From a checkpoint of a small masked image model.
Data: trained on capsule endoscopy frames (Kvasir-Capsule), 63.6 epochs.
Rows from block 3 of the encoder of a small masked image model, named by matrix and row number. Rows with one number within an expert belong to one neuron, the router's apart. Each number is 128 + 32 x the weight over its row's rms, rounded and kept within 0 to 255. All counts start at 0. Numbers have three digits each.
Before each expert's rows are labels from the 100 images, of 14848, where the router gives the expert most weight on average: "strongest on" is what is common among them. Only what is clearly more common there than usual is listed. The data: capsule endoscopy frames (Kvasir-Capsule).
# router: router (encoder.blocks.3.mlp.router.weight, 4x192), inputs 0-95
# up: expert up (encoder.blocks.3.mlp.up, 4x48x192), inputs 0-95
# down: expert down (encoder.blocks.3.mlp.down, 4x192x48, transposed), outputs 0-95

# expert 1
strongest on: finding: ulcer
router.1:186136129142140089050050088082146119152153133110115104070101044134074122130140108164130181161144121159099107147119161121085149132117107119109121131119098177171124137137166170107119120123116175119113170162172209111141146079119106161112104108083172097169150078113115119150140184127150135092
up.0:100138111112153157143145092159198128077160109145153161178173141121157164144135136133114138168133178085208166111085122151139064126158119124148132150134128080112040084167128050082121112133154138105115134116093127129131131157102109099116140155182092137093139111139130076070108124154121156133
down.0:110093174119152122139108120159116150114106081102127188116143146057090126122133132158150127175117101125125077100177090200147113091166122126114112157156095113151184115149089128051061093155109179160146114109080112138144133148112182136195131158139099099096208111130124158138158143121092070079
up.1:136144132087125120131122158110143090117108184153152157208080099180176081143088119163111151140142125111085169114100107171081119132131160113176175110111122166187120140108164126090105141073072100138112058157184123134161151181105162153110148171094167105153104190120157103136132158081115078094
down.1:086110094142079156115152085121100133124129156116092096111082177142150147170149133118135141126142134132127134136108152134148118119181168091065110088164147115166163125127128154136129142149111122117136149129210101228130113175195127058132153091149168146215144124182173122093119127144134133116
up.2:115137082109121159129140117142164097089113122130153141114165121144114184140181134158161100151171182076087159163079137161112088143080124099124149133135144037149105040220127112113113114192101128156105159151131107113148162217181124074118162164162033099109124137110106105090122161156165112140
down.2:131131141158150143152142141212140167114129102101121136079120151106139090125076169142097121086125175074136097134129160161147147139116123120108120144122107207165144148110094096075064108113123136103067179156147117132157099153069084187172170136136082121101156066139131143059153122113113081086
up.3:118088114066193167156156106176111090090144127148168156116107134113139133083145099108096135076126147153153158091137137207111108097193155126184153122155148131168113131163075081118127200121099091159148113107111131123128145150153101130139168130178188117085121162135180133093074128149084126129
down.3:155147140103199111175108130169122063139100104126122130112130086136135154104145085114119104154075124162123143125144037141168115148162115150121078194172139127137162138108075113117162124101119107146158134128114162133074153106137135124152102123173147171004114136113152129120125105136143123083
up.4:131157175142136117129138161128085121167142107154054131170142212099103158085148092147135109105143137140131147110142108053159147162082125149075146109130170137097155099170121123207116110142152083165165141105139090092127128085168167142137120117113147170178118103128146122149155074112085115089
down.4:132135093151142125178110176120088145222120083211176117081155105123118139128139143178140137125089158106143158097119086093133160118120128072148162160103098131089149169086221096122135081097151121142128152132134130154107126074136131113166158084089080126171152116137145144204102123171092152116
up.5:114106121104136117165191165123063140146096125154165162127104088107154122080114140150172101132104090114066140168081194118149156155141137070097131069137142115095136114154078125148150147124066140137079141175125145138157104145098122134110142088103083082147142154144115155177193145103148101152
down.5:089090138111105128131105125162140136102144120069125172103118142125123098164162094078101089145113151153108117136111114180153216108152097131105121058152156090158184127107121116150093175091113099131132143097023124125096095162091115157186117148146108144107137169139067167084135087132171091133
up.6:094103112063155098149133117170157117136151130063120171119106071166168164136181077130065172127142137115121154163120084125215170144129175168141073106202115098123108127136110152182153141110112119161139081101071138197160112103116113130134139125155083099133079123177098119055094115093095143140
down.6:120143174075181117139163132180135112182123111148121151108173132124129143143100137100124078137069143094100170132156112144142239157167112084150133076101101092129106137160123186104111110125105118137113099131080126097133099161133075145128136141146125102095164184139171085081135130135143108135
up.7:095145090090092113130197101104128093138102103096117092147103102129123095141175125103105106155146122169157130185122117151168130141110165129136056142149151166073095117181148138166106184175103119148138161170141154160150126106123146110188168078167135113083080109152155109092149111152135096141
down.7:152147153119195129131130154143121077170147074059128134126117097171152146108077134126094118132113127075106102118185096145118111183198129138174152160136116113165135144075111130124085135100112088097172075193169125148114129141104109157131153160107135124075127133139101109127158139154147139041
up.8:143115136127154139108107090169157097162155118176142152151118186096131201104171156092072139098102185112145155094131154135115131097129125122151042079167095054125101072104159053112135147175141124119115126111119119109140115158137104135126184154136111126134157191141159060168097116097071093218
down.8:122094194119150168145119084120116081097110141079156142133148045115150083158101187124117132117138157072116115180134138086108146113154145114092137116166166107092136121084186154145149081076155157157120116094084127142099154141120198085156066227192104070135171175121149153121080086145156104099
up.9:095150113117114118155174150105130148119127142081148087147125138106176095101116122034125147148148110136170071143133182181160123115122117116134162090132167143068161133104084093097159223118204137119119171134056106091176111122108158174100105056127117084140132102154108101071143112149126143154
down.9:170113187106133148137102124104166088100139127136132148149226128132192105166088058126107120151139121139105185060152139089061120088071166194112123171116117134152143056162115132162152132147136129101156093117167073146093188139145106126162108158123099147122148130192135154172099123089146133089
up.10:125111161112179170089185091117132055108138109108091158111142166090097145118111066153116144129153167163173167076147136108140082142193133144133141104137160136183070078137140072076134180134164104114217147101134078153128191163160130144146173090166194074146117159153184145146121157101119075098
down.10:101114151118192138151158146152136041117126070150132146097101132091138117113119152131161116110071103164152108099154124169119131165113126085108124213100116139143135146127069136117114091145113106091126108116139126150114155156120157093170128129126130167060145122128150107172115118139084112083
up.11:109122142119183164133094140135116142098127134130141145136071156073188119060066112177151123032049152087163115138142162139134117143188131098128169118166183106111094172179125136110144128123143131142102117148155175091133151155082123051094082138062156107139167155123095096109097121180103153145
down.11:162083142084097157117165143120098104172106153112067084095039198146130108144136170087141107038169131115095137088159142128119120155210141143154119115097097129110142046100119171110142154143141136129158107149118113179158124135160054125143156073112082147143135078136170124152125119136126093156
up.12:125098089134148150103108130182134132217130106119127249136095122136089197151163105139091063122083183160126148115117146111134176165110119148169094094162118109151097132115123130155137111141124123116178082112080109141105089110104127174135113145133137166136120148132122139150131106153145125132
down.12:085161083129112143134116162156125151145100121121149166096153114178119169155195098132127135087073105164132154185147077112197254142176096123203142089124073079138107141168136125170113100160141100146105084083121192117141112110113110131114119125110097131140118135088091202165088074134138176165
up.13:137097100116106141148158183109151142116158102135156151095160134128125144139133148116118148144150187128146135141119205108223064210158167146183113143134091177143103096159110133090161175149142122100133098084097123107117138117131101193106170076209145102089123120170126108091136089200158087147
down.13:116164131126140139133106190129107098139109120144136107141119116117115156147129122126132093156123154108097097122144093152126115098111111134079141139135090055137183130061154094097080081084109154154159104136107088159148211181091109130121110151131171122107129146135136166180103150150072127103
up.14:124122140102146145115138161087111107163127143115129110126126114169122125136061130124162087119138127158081134123152150091068124136149159153087130113111113104166039144142181176064167082094081159117160040141117134099140175141111132163085134209096121081146120153088166155148159198109133088129
down.14:069139129134139130164162100205147116129115106089123101098113163124122126134171171130122167090168142135118117112106142165140130126145150135124147103140177182127139073130089072138118168172125138244149184150114127167109058173166082077140142094132133184157102130164106135154094064127140088128
up.15:105146107113110163104122102141161100142148147127075149182067133163141157140116098147139098132108080127132149146114122154164153112077136188122123101128141104140119061094118139170132127069112052133078119126114182149123106132159123144090186159142115101150130151127053178129169091042143119087
down.15:135111098144143169156147090118107174194122111158179170157124148148093113146129145189124088083150177083096194098131147177168173176162162093150113122118085126166112070207110094109124110154127179180122161152107103137105107126099137138092184113163127082186089162171124114108136145135147066134
up.16:130139088100088142078117065184120094246120138116123151198140121141090129087139135115159156113121137150150151123134124147120168091051145164134110116104157111105164092085136075168102149160149095170065139126109120138106162086163059075103173119096132112147185161111113106185139076046103129130
down.16:209078125129172194162111092129152194110187148118114147104064159090060114114096201197130097083166142074157187122076150146130098098203157139148097154115128123111141119134123121184160091098121135139131180110109148109111123070084120111114177160142126087187115107174163148051132101134120120141
up.17:129125128093078120107127175146139110078143164145101129141084117115108117113117132135052123152135132115125145106108153133119053163141163133135154091154115175142091135168117117094089209113085137151115074087191126153110122160097128141109120083157171077166089165138148111094102147064137090106
down.17:110111118144096098106120120134136151128089127121125148128131117125146116124171123105124159131127101122161132115130108159163109125147156120118126059152128140079132145109131105112161174096097105114093105155185137131164092124111144088124141110121155101236111113110139091164166096113131118093
up.18:097101099124133092118173129107112128137131118174151164131126162123132132073112131090073155139109096105127151095114114094028108125153138094134138101143096126077125127120117124168152132141098134146159137133168158111175113077096146116153122111129137190188099075096186114154117133147093169141
down.18:175125090140181149147073124075156082137139095190083107089100164136114126163142144161169110067155144117122151150112146103151170066144160158107136146066121089076139096125133099136113161116170132152121177109107060139124148085115085077126214115103085162185117111188136165079129072167126044142
up.19:097131127157136119086147162159081133152081162105172139163159093102189161094129147097080156089118171086180082115141115154139149173118114129120139122152108136121094165136064117143096131123154121198161173153168125114071123091127167103097100070115149167155123118160136094106113161160159161097
down.19:199120051132147121137151117114086145147146118145136081093121120137167123163116151163157080104145137093140171092102128102166057195156155154123127153104139098104118067097145114148164130097147088142137141057136117172115134054131091069172145155167085144131114091121171108172103148143112077072
up.20:140137136114117144121102121100138093070127178130122221168086105182138117162126131133138107176113082103133144112135151172126120087120136152133122126128193112147132093081106132133198138090110084130121103132097124161144064130118123133037136136149158076130115119107113148117184110092136114146
down.20:065103078140117117129106109114134167110089123146191185115101111105103139134140124187150104104145167097152165073110152165140087142107142096132163149129113116133157042182048144150114159156153112188152123081158093123151117132125093099114233148185171104174107161143106096094144135134122123145
up.21:119149159127110156134123105127107119147171123197213092233113183194175127113139120151115130144077124071105155114156123152137165132114136122157104074114083065086136123125061041118093169156180102103114135139155106106097111114163109090125209077113112116156161087143085142187094149079099133111
down.21:186094106122081155180142168112157125086089086125102079145188161115139091098212145095123150158171130094120137103117109138113128136100161193122097105109202132120125050109130129158110186140123146158127100090130103135113110124159154134066130094150147127197082120103133082151166145112153116099

# expert 2
strongest on: finding: reduced mucosal view
router.2:124142171127134149212156149150044184147151098145163097119137152075184162097166146107145072083116149107150106138150110142162122126135089170124135137121135111110151155147075093142115136103127070161154121144086115138123149161185124132131135148102122144117102125111109154208106110100092111113
up.0:086129072126171134115163160108193100125103157158094167171127133161124159108066074134106151174139157104104136154130155132174136072137133152163125086165094110105096094163149105148159149146151101125125143171148152121176102151122138145143174117200106066169114131175077049095130121093169118154
down.0:115120101139140143111182120100107159110098127138087136128207127164124127172105099149066132139149142128134107150080158168146153119121150090112178105119086162134130142075146106193109123178173119094121119131187168150139113072164131064160045099144128153148100137118158105068110084165143077084
up.1:130161147070083151121155130148081139188161093145140164114193131101113132095126109114139088102131179141186167126108128150152135118103180147143167104099111117105128129124144087151106136126159091163160093087097160082113157141162074100129157093104120130125082088102056102165101111116141152111
down.1:184123117165132081109123111158111132161043131132134121182125107172179124176125116124132122176151086128124093165117154121129109150104153191178093148151138211183138136146122101092173150068083087158133112155124113186117153142087138151177139161118173143101138143144153154186124099161179066116
up.2:004088082109136133129091119094097089106136140099154128128067168112124113124110137082146119103088129079139161101160140115075156106123141092178161075129162167097150155092168141162173129119107130161096119147142127159185132151106176082117152093095139100151132144165104119146042167103077124167
down.2:134127141101096132100106169165159168108021119173173162102148101098131107202143132125143166144150120140168141210207091134135183139196118149102165132081139166154148115099185089111089119120150144180102131154127100156119138150102148135143093113164115177118139127173107155157163089119166091127
up.3:112082116103095121143146137137086136147087128122098086163138124104193144151146153183158146148098116134125078133126150088196079154056120177100107105144179183147140113108170145215089172111100125132104090106138182163133160103148089162103145107077139111119177138113054135114149071068177093067
down.3:159159113104175120104168135147163019107103181158121169164153115147085169103145103190156145132173161110156167065130120162061120113158122142143129155072097102160124098102125143088123067117153117099157181158128119057128156124102183133142129196143024146120126112092145181120109202113176136046
up.4:071131110156108097164075074098094154104147120114122149118122071103091117112133165111117154149139116085155164155102172138105106140118101091119165079144133173154139159052120118125174141112092118129111180157044142103129113134107132095141128090136165154175052015112145157160057144129107200113
down.4:130114081151054061081212140139087154166087080188200170096145089119101150127122145079147151122114117158136141162098120185138098162164130114120165125139135139110162148107151145143147093146147144207150118154128107105132158120093105084154100080179136154146072090073196098118152123093151130071
up.5:137127137191124122182106171063088138104141118131104089137124156118118110100112144096170151159144052135108086135130163064082163129108049083130159077092179182172146116111179125181126149106113143168104149139115037138165155102103189151098067094095143132150124115059176156165165160103127143179
down.5:093168087124178093122187143085121155154148097134152184064131085105142122139110120116077124097110144120085170088090153138135140167162124120128155133119101149038122113093136146178138083213123131135116094134164103103130122081085147149121141085103127147141138144191153132182125154188170151149
up.6:223179165113139132094122155151161131192079087148089086156143134147142115073176120184156093106144146157153118137136102140122174116105136149086157120143110078129104062147154083078076115183128140122063137105154094122124178086127094092096154153124071156131132136093087184143202121133131112100
down.6:107124134114118122127143107107073145169089144146084139165084105151098165138109069062162131136148106135093135108149080148101108155173115125186192162150100127086100146141156081129141096098145100109185147092245137090120131134103132086171131142094147132095118148092135089141065115154188170091
up.7:097160094136164116152207161116147147112124132174084104137094150128168139128070105142158172110149132147141116138108159151147084088149136140148164125112095144067098113160144135167193106179088105130095148141160166137141178132147176139127114153152047130129091154124158087071131113106127128197
down.7:118193125126088095127177149124112213138117111104163150142090117144148148128090140137109134147126171172141163204161088119159124129174119098168163131136067162075092204126133138089146154140079165165121149105150108139109164151155124105149101089157102116100097115173166134143137089141091155050
up.8:037154146133066081136172106065159109126134119097109130116126163103158048159121117055129126123116141148145127139135138184141145113069130111129133110181165151109142143191112121168092186067133080178110148107184176120127110116155154183135110052120129128137090138163132033129177090118125117181
down.8:151135116144050180170123131131138156124120071104157087098146131097193077094143139101125101156097133134118094160107180154118138150080135184097128126120101138129188069122154126131094140138176182163122192149095162184133072103140119135128182117109086162118140123147173099122097155083126077139
up.9:141136129172144103127164170145179077120130194148099099138168133112088096136115099131103191149165104141119120082119208098113160122154090109172146061109099174165181122149129137128198156152140176170174108118109081123150154150101111149122067114094124091200147104117102091110128148133135142189
down.9:125124094154133090091171082093077133127124142174181167104147125125086142130132168115151056117068078067093187111123148152153136149161137106168120106164139124116107157106141178127157061126130138144132104169210099147150129101097116198163142114110102153206172131129152173182100162148155103147
up.10:102143113127170232107150163073093138129175167147135118175043164093142106073092153115162144098080112086148164134071153162164120157165109075132159102120162094103132135159115113122161209156045148131092111119116119088126112094079116123118133122084190073150139139095117126123131168146095123201
down.10:134147129098174112129118153152127126152119134129163205081141089099063131177129102174121145099125143177134085108162067110127095091221079135109141114131145147115114118116163151080085112096135078157174132151097102152050091151099154070183090092140118086136151133158133128158093146130136134076
up.11:136117108183171108122106172161100102164132125162087108161151080175123106132150102168145157151152098132120155140116113097112173058086061133093168057094159133157132147144165138128133151145115130156116133103179105167132178103128127116125083156076098093152126177147136145152125145119159140145
down.11:122125100151079173138146144073140141136184139112103150112131152150087131088132150158107131157129165126107145109109169102114086179081160113133184095129138093112169116136215156188172114102141115103143101155166096128167116091133094136142115076116130132203118103137130106139124135146189113171
up.12:082096131111171124112122071180140133120175187056171127157101108073125161128147096082087138141112159087154165100102076216080111126147134137141180143188131116126131157142124113142140116124109091141127147115156142170169127123145136117127097128117144138096107187138118097090078158137090140091
down.12:169130125123112074169039151150150152104089158095128081125112113127150090140150133124149180092174198145126144136127141077106152047156116148119127121139137139158104124101122117123101140077163171113190124135133151184130099129135135147205099163142116141117065133169062147132160118129150146107
up.13:146077109120096150171152151118063162079170122137110133109169118079134154118115150106141136122154051148166088128147145131151093102164125100102086146183154127129120135093123143139108104128139155091189084135082110104154162104172137120113135139121178158120082103058111196124081176106092150207
down.13:169122093105158100088149102203119198187072123154184188137118112184086118132102111182123129152151131076137125180136096135125134123231120099134101187152101082082135152133126112100139143109073099198152112074186154148098108083113111168173174081163122168095174139183174069134135157130127088056
up.14:141111121142166126145112122059106138109174164085163106109136187154127116128125153159147162096128060104153122096077118129097148136190131059130144125123120066077103118162123093118127113142122174139123107146083107123177165116134111067107107118076146108144124114051165132166128215141092148192
down.14:129117114133122122094218134145076181204066183157160193075122084114067126183143092162096167121121100168114116184139114135165088153191101153128155127170125161119099120145121198100108121145085115149131140108121134189119097120133182150208163116120140132098101157142144067145096131169132136092
up.15:084113126151175141106123119114132096173164169108123118147121162076054152110133119096112142098090138109150151151099118166085103177122089085157177087138084103137112136136101114145154122123120148183143105154096098155160138138125167113155070155082120130205149195076178144146120177185127135104
down.15:159101156110115132100152163132125086115037152172120163134142095105114087177065066156131136104152125100125164115162119124128147115139114133105128078077163214124128083160089130104086108115142157087186103123182135172076166120094175068153113137126158106171096138143102117087134143147133165094
up.16:172160090149144102193099118138101147106154097158127080128184156104205142121106135148165097150145147092147094120099164094142138126111124072160128131091161131063130132156173123112117118159216131077144120099080143134168161101101115131083086128092080126141131079088110155137104165122133141128
down.16:177111132148134158104207107194110183206043138173109166091093109146115171149138095103096130144091049094117136175146112118161064112121110113222157156155110140132123132144116131135125156114096124135148133091164141159103140165155071110166171098153134192098194138154152142145093116170113097104
up.17:085120128112156107100173140193108126158140117102186096173124130088137099070087118101109145116063153113178115112148157156131039184141084105140175095125099147143157128145103140151122211120087104159131077114115138116133157077067136189122162117116124110132163180121181110049132095149061070133
down.17:120104138125121133131138186139104146083149138173118154100115156085140118095111157126225113056118123164170124105111095170163140139074107117129145124132121165112107093157177165128032141148117100180158144156079109074130091176130132125097098138112093115122086148075082106105057088168110135132
up.18:071076145155126099135142158159102132157156104157134178136164141105137100182107107117135153110125149189156133124167145161125082099142132119122057153122097134188106091070110070083178183135103150114207144119177070096125176088100155196121157105141172122116109156106064167119147130078121147178
down.18:184129048117130082081158102138108155157121109131157142156086095162151132126171134175177111168158122102116163159073112113139120193101099079165113153117122117101135124140110120072109112152108073137123105167197145143126135113099129170100173131097092133096158132125161079163113114135086108111
up.19:066175157096145143121108110085166101189091097156144141187135147106176116124113135122084128135133220120148161131088182106153111163044171151142117093109105149080118086125114114107118114126107142120111103133137084103103062090108111187114158088123149110131122060160103035153173092119089077077
down.19:110130104092123122170121097114144139136142126102114067126106125140179123096137160116147153079115060132135086120138179111132168144038065113178153110144142139155115115148167149152113226159128190162108114148160166113146087132135109127141117183097126164067147124055172177108116151135149099129
up.20:048153106098147145113133084178139155156133133122179160118047153124159116138049105111139121095085136106139125126130146168164097114125176101154136125095119136095132132104062180149163144155152080127105185102158181112112136064118161172148185062155136156129183193171139109117089115134116096160
down.20:098150093098159084103101099077192145158107109134130065130056097175142138154142147185189138154156161176113102163139110140128190094122095177064129155139119203153117143113104094101150108130103160145123147138144135182161134178082159101128100099106152109133141134111156119121129135074147106161
up.21:111124153000102152161152115180075111124090085148180154134163110165149137145124134142141149164116110110092139097138120150123110139111254157176155145095117109171104127118125154104095114141119095115155119132108141101121139153141145126122109149141162098105117099125102146149047145136119114079
down.21:162114073078101096113134042161195103167138153183097071132118117126181163131094161085041144138127083172130137133140067141104162118133160145142090142112158144110156140171176179171134172167150124167127124131155093142097161113128117155175092141142117106091146115167135109154133072153179104141

# expert 3
strongest on: finding: blood fresh
router.3:149128100115148096186159119123187083085110147141086065142173165106120159132135129063112155122148125108092111140186151073131092152130136057152101095130112138136113090111191122126154113147161164125122092134063080135159115171100123126149094143114028068137165145181106110135111131118103093128
up.0:089143183078130137127094199128199137081116115113097128159118136152147107124128136110080139100142199138140088100143055096098120130160181138115120196134127117130110083178060112134091135147124149128125129101159108147118142156105144153136085132122133172061116132114136146081112106218142169128
down.0:150116158135124127072073088120139176140133155162169152212103113164096112154121154156164125121103108071182141114122076157203125168132121177134110192148130125074109096114069079080123160112175184122167108157124122175054085113083117090107186115138159174092083132167133141143141162181173119107
up.1:137131125132147145004137104125153094167150166119124184207144148161139189091125093112099167082125191163215154076152135126113135063099123187143063123121128134132094074117081086140134103131117120201067179113130127172084160081109133119154121162169139186163160127165130089112091103117127122095
down.1:148049086131135167092181125178093102091131136085103123138090121111109116108171130111143145134177071180136130187119091111123115127144128168101207141118136159025186156101137145098135161158159172118107156092109158128087119105123113112138117171179110135174172122132130134119100123156124105191
up.2:102110146106105181131165182206100111146123142152098198141121086166111189100112114116130083137112150119162132158127135170163067083120134175099131051152176125127103119118108123085216181090067079115122096162068108136145145134148129165101122144152157112139090165159134085100158113085135105133
down.2:101138149123138052071120164152159125125129106143122114113076184105117142154138125113113145087161118136146098033155132103137148136136117131133122102062160183134126109140081123091098103187135161153142219173107108099094166069127215104131049109141080144147187087109165194170115129068131148145
up.3:121168072156147133118163083130086168116133148104126112126145123114126131139123140125173157133083128126132113193146171206159160081128085073126132069109186138080111191107105180087184193162141152125120140143097197102113164167138159061121123058110139089137153164121175113152143150083110119213
down.3:092134156118117124116155135112115119147190137092079105135146111135133129145097132108095140159103188163156141128180126133099084173117111129083121111112108084148159165091164169146076161039133025131184189096133116108137144115108183164147135145086097160126105183140113084106125108121100096091
up.4:159113035146128081107098117110082146158151137147117144165111047110140126125180214124160130171130153100155141154144161169152097062106067111147151128111144113108101165097142175149155176143037164147088105123142130064079152143084118150092117112112128137131136076083180098096138143129149126155
down.4:101143197147149171053164117167070143150066074174127129109128113137100178111160136131060102164123173128086133094118122152108168086060089140089186104141137137138179074113044046157111141108100118116136168161173140091174137136119118143110155158197113157168143139127072175106099082107145114088
up.5:116101115087043127161142105113089111146209152097115175137105118174159126160111135110142179106126171146167169151162105200158097122132190144123117162112130098140105123149119087102152134146115113150122124062079160114089139113107164155093146098146162133101108084124113138141078096141147143132
down.5:117119132140131150107094120112156131122152110130094152139154127118146139179102104176193103115129124170055146116113109120105132105075166179089127192156113162093122127121130189135095136106199134059093178068148106134083102045130120104141048089121153134095161108198081113132114156123149114124
up.6:091131038118150161083143121115136077146077184199094166111109145120115110100078075154119067026086092137145146155151145145174075131161120104134121089097140135179141175160095134117165145075174110114153115149137183146128146079110161167150125084087177153142121188136151129113150150185130053142
down.6:143108114123111089173168100117122105073151177089135142119177178121041121142103107127153117101128098118162200099057101147139122122143163125178175073148096137161117166145085102118124103119154119158205109105148085148146167240122145148155113158126137143133147156091129132195162137173137136093
up.7:147080121109116167179159180104069125092156116153114138126117120097133127136186162129172090091117144116110115110099122173183109141163117077106141141151140107091064144198118133132079159131083125157156141099143106138155107159158126151118157090122175077115084164173101122188044114131133082200
down.7:132136130135124169125078088135169179150089123127128188112140099163178126131060107157195076140075086109173156165136134133145116104137160218102138177132079113147136111126129133139077135088145143135158138180065112143114099126142163106167144137078103175124160065119069149090136092119095072105
up.8:120095128130116097137149150091105146114130168156134138179075141153111146151083130062136142122061105182173162125146117147122062108155145148213104161133171116147108129120123135112128134085093128122110117102135129102134163105124134157054101097152151147093112142074133128116117047152171137170
down.8:144089148069141183133093104154139147165121122191104151074129183169148102152094099105145153110119105091109136053165053116115176074124138172081125175142091167155134108096116128107145139113136192127160114123174117150088104110148112135138106096127198110070116126164128172151130099108131112141
up.9:155143109151135066147149109127134147133146124150105102121123136064118175086178181070082122135114155112158119090194204106135111171140072086194090087177080127097020141152155090054108193170151163107098152055130135106143141119137100131129149099121117110146123118140136093181147123125120138139
down.9:105124117108125163140137097091127108114162075101193107167189116145172084093114184137115087150145179116104110171125183139117155127074133077158118165112188091127152121129123163150123129130169108112047107124130144129115086087131155151105099177150102113145137201152129102099122155097148134107
up.10:163142162137097159134101103168131119145113078098076146124145128145081143094178111113118083147136135174136168137160124138150117128099123165070058132116135167230133077135105144066121148135125192087099198051085098111112126149138120138103192099152191127101115125199100153112140081122115108111
down.10:217140126083106166129118113136130130141160131121111076143105139100118105140120152177188102136085107107133145109124159129146143157183146104098096213118136196125123133104173169065153127131172131078093101132110132158131113087106049121090150130046116130094184178078151164118142172220102068152
up.11:173109095143156106132133089163101119114166168118080133129090117082069166112146156076103114174112110109135117132114188125141117146130094153162135061169146133112106131089180084089080163124179126117129137120089156104184100147144111139136138095129108075213132088160122099181177142090137088097
down.11:163140167111083136147118110104099140112123060071199126149179101170255070124154127152144154145159142095140106166116151148106070077125145097080110151128168136133191155138177141117131154118172130096066131105107108191091105110113142171146102122117110139143120143133105147116076155063120089113
up.12:068083095135049127113141190155109137139115129087105128156065112125149138096117145112123165115112156139149126174136130157178119173068128088130133109138147140094117184132097124157114119102130140101140068165112125139125109081069151140105160124115160122147094131101150134105148130152149135153
down.12:125129090068168080115148132156151151153131170084106127148162110044118203150145106156138163110168124172163111162155083088117151156150134076136160104159082163106112140078151186133103140175139077160120136142107088096134107134093078162094098096116145171184127072135126140165118169088146133124
up.13:137142121120135125156092162129151170114142143188115137157092136142106100113140176132058083068096179130148138102163159122187097118150114150162121093150118109070055118155114094096093151112107138108130079103112146136140089076125093148099193132135182122119097115107071109099219086134112155138
down.13:162142135131092162128106079093078152103147068097193145165130155161156120077166155176152120115089082151114122214073176166126099152168097154232113132147107140083142104140116112146078140137133119074129170124130105113079111126083115117165112157132092120111154162141181109071125151098129080099
up.14:119178151075101130118133120106116103184141086062121136094143151210114146128143096154099164118184180147139100138157140103158125049095166168140092141087106156161106091123129132130117133150111122139074189105143095174084134148130179081136206119148152109102098141135141125084085093109143153140
down.14:167106127085120135043149150141118203126106145186109074128129161158133190102100139116162150127172130180122066131132173089111189183102155151112144158120098155085136151132146113072157151188150125163148136127138164134065104055121116129124117075126132111063166125192110135143124078180131094123
up.15:097124127130091139058122150144121120123168109107137164172071106173117130191107115096120146128105175134158150156153086149141133101086126123109130135108137140095112140146084122103136116162157114118091173140138124173033121103107189175129130124145105160099099085191125117119116125131179102127
down.15:132128155155105181138075180098100115127176106136139142096115108143101123130117132127173130101157095092058160162106103094146163179149138156143074185110114153088099157095146161147129090132167140086118123089066126129073106121133119066148175099142127147097091097124112133143104157169189143114
up.16:143098091116120146103186185157123105154158139121138100145115092084131081123124125120121129105138106115089102125148128102148132157130127078121187063125140193058118200108128188168144182063083162135142094143107126126118130099103113136143084159083140105180161147112137088078133143138183176135
down.16:098142099133086076079103105116163113097137110169085145164129143099167192150162118130158076164133144127130114133114172095076149175146180175124062132111103182187179156087130075098069112168137172132106181064149119130134081112108134137093130187112121133133166073142122147114089051066133100109
up.17:137151141074081098136166164084079138115117113162088129173109110214134114122070144120104193107128116135178141132208117122143074119161164154149072146074152114137088137101073119113160141154097141073079160081137149115090150104111174155084102143145173165102089099105139165106113052149172122135
down.17:171101115122112148085085157111141121092176163145138156163134127151100107103125143132159182168128134136125128146078123069119177131185162159112116197166121114096156144103112120086183192101134119128124109106109119107127053088155053110144132111056173129044121087193153074104136117157146109143
up.18:116143130086156152118081071114165127142187181076121169166085125123143107143092110117003168139129151096150108129168126109120096153147165145119114123120119125159103126136101124123136141093114083073122172069141177094179113090097120153122132103127171145136088078137117115115084128121101176093
down.18:138156113088100151100142156168056122183077190183103163151159120138127139125114143157091171078163124049122159107102111152099148135178119120114140188118148133057122177088096100106054115132154164139161168054102111089107075152120133120079163089134154132103096135101098097123124125154118127092
up.19:129118148081143157144107175135164044126109122130152141133164162161123098145094101147098137036121128162106118071099120127104145096154134149107140137117126143145103050201072102148120121111087104138142147109163067197172146163167177124119132127154157111104075199141143134115130120095145097141
down.19:154160134100113118143119107109114178119113087195149209075121082164062154136122156119155122142106109112113122150085103130162138157124151133137109122113127138085101101150098090112112120163140177137160134126123131110128129119185095112105177051139126152137093060080139171178164163145145179140
up.20:126160116173162153121153133095129074130094156126083131129151138106096130184147118076152129147134116133143118111217196147093151048137100067149127076155139121115093150059171159096156099122104173151118112097118120119131179138118164126112113145086156090225154192125154085132121174098103184178
down.20:100101102114064105141122106070158150165136099053128061087135124106150168096097166140100143139124160161158130116121182090130097150100167157136076172120102134156179172092165102099124098139155144092116123066156140145072116106091087117147134189115108150139141079183164105120134057127121130106
up.21:108157140119141124114132103076181095132164166064133108102132172101162098133108117100107173116150135091156067120201135129091149089131114083086154106140106073152115167064132162108117142122171132127087132097137146136124154113096188113159103098081144125209184162150123133089069149112086224119
down.21:129147066139094105112121076092083154156124113130163137079108113103119162074104121158171115068101206162123142170107167072156080146166176102153096135109117149209068162133103128130107119138170107092095148041117165132061111136138093159122210127122123157147169111150156073128172120108131111111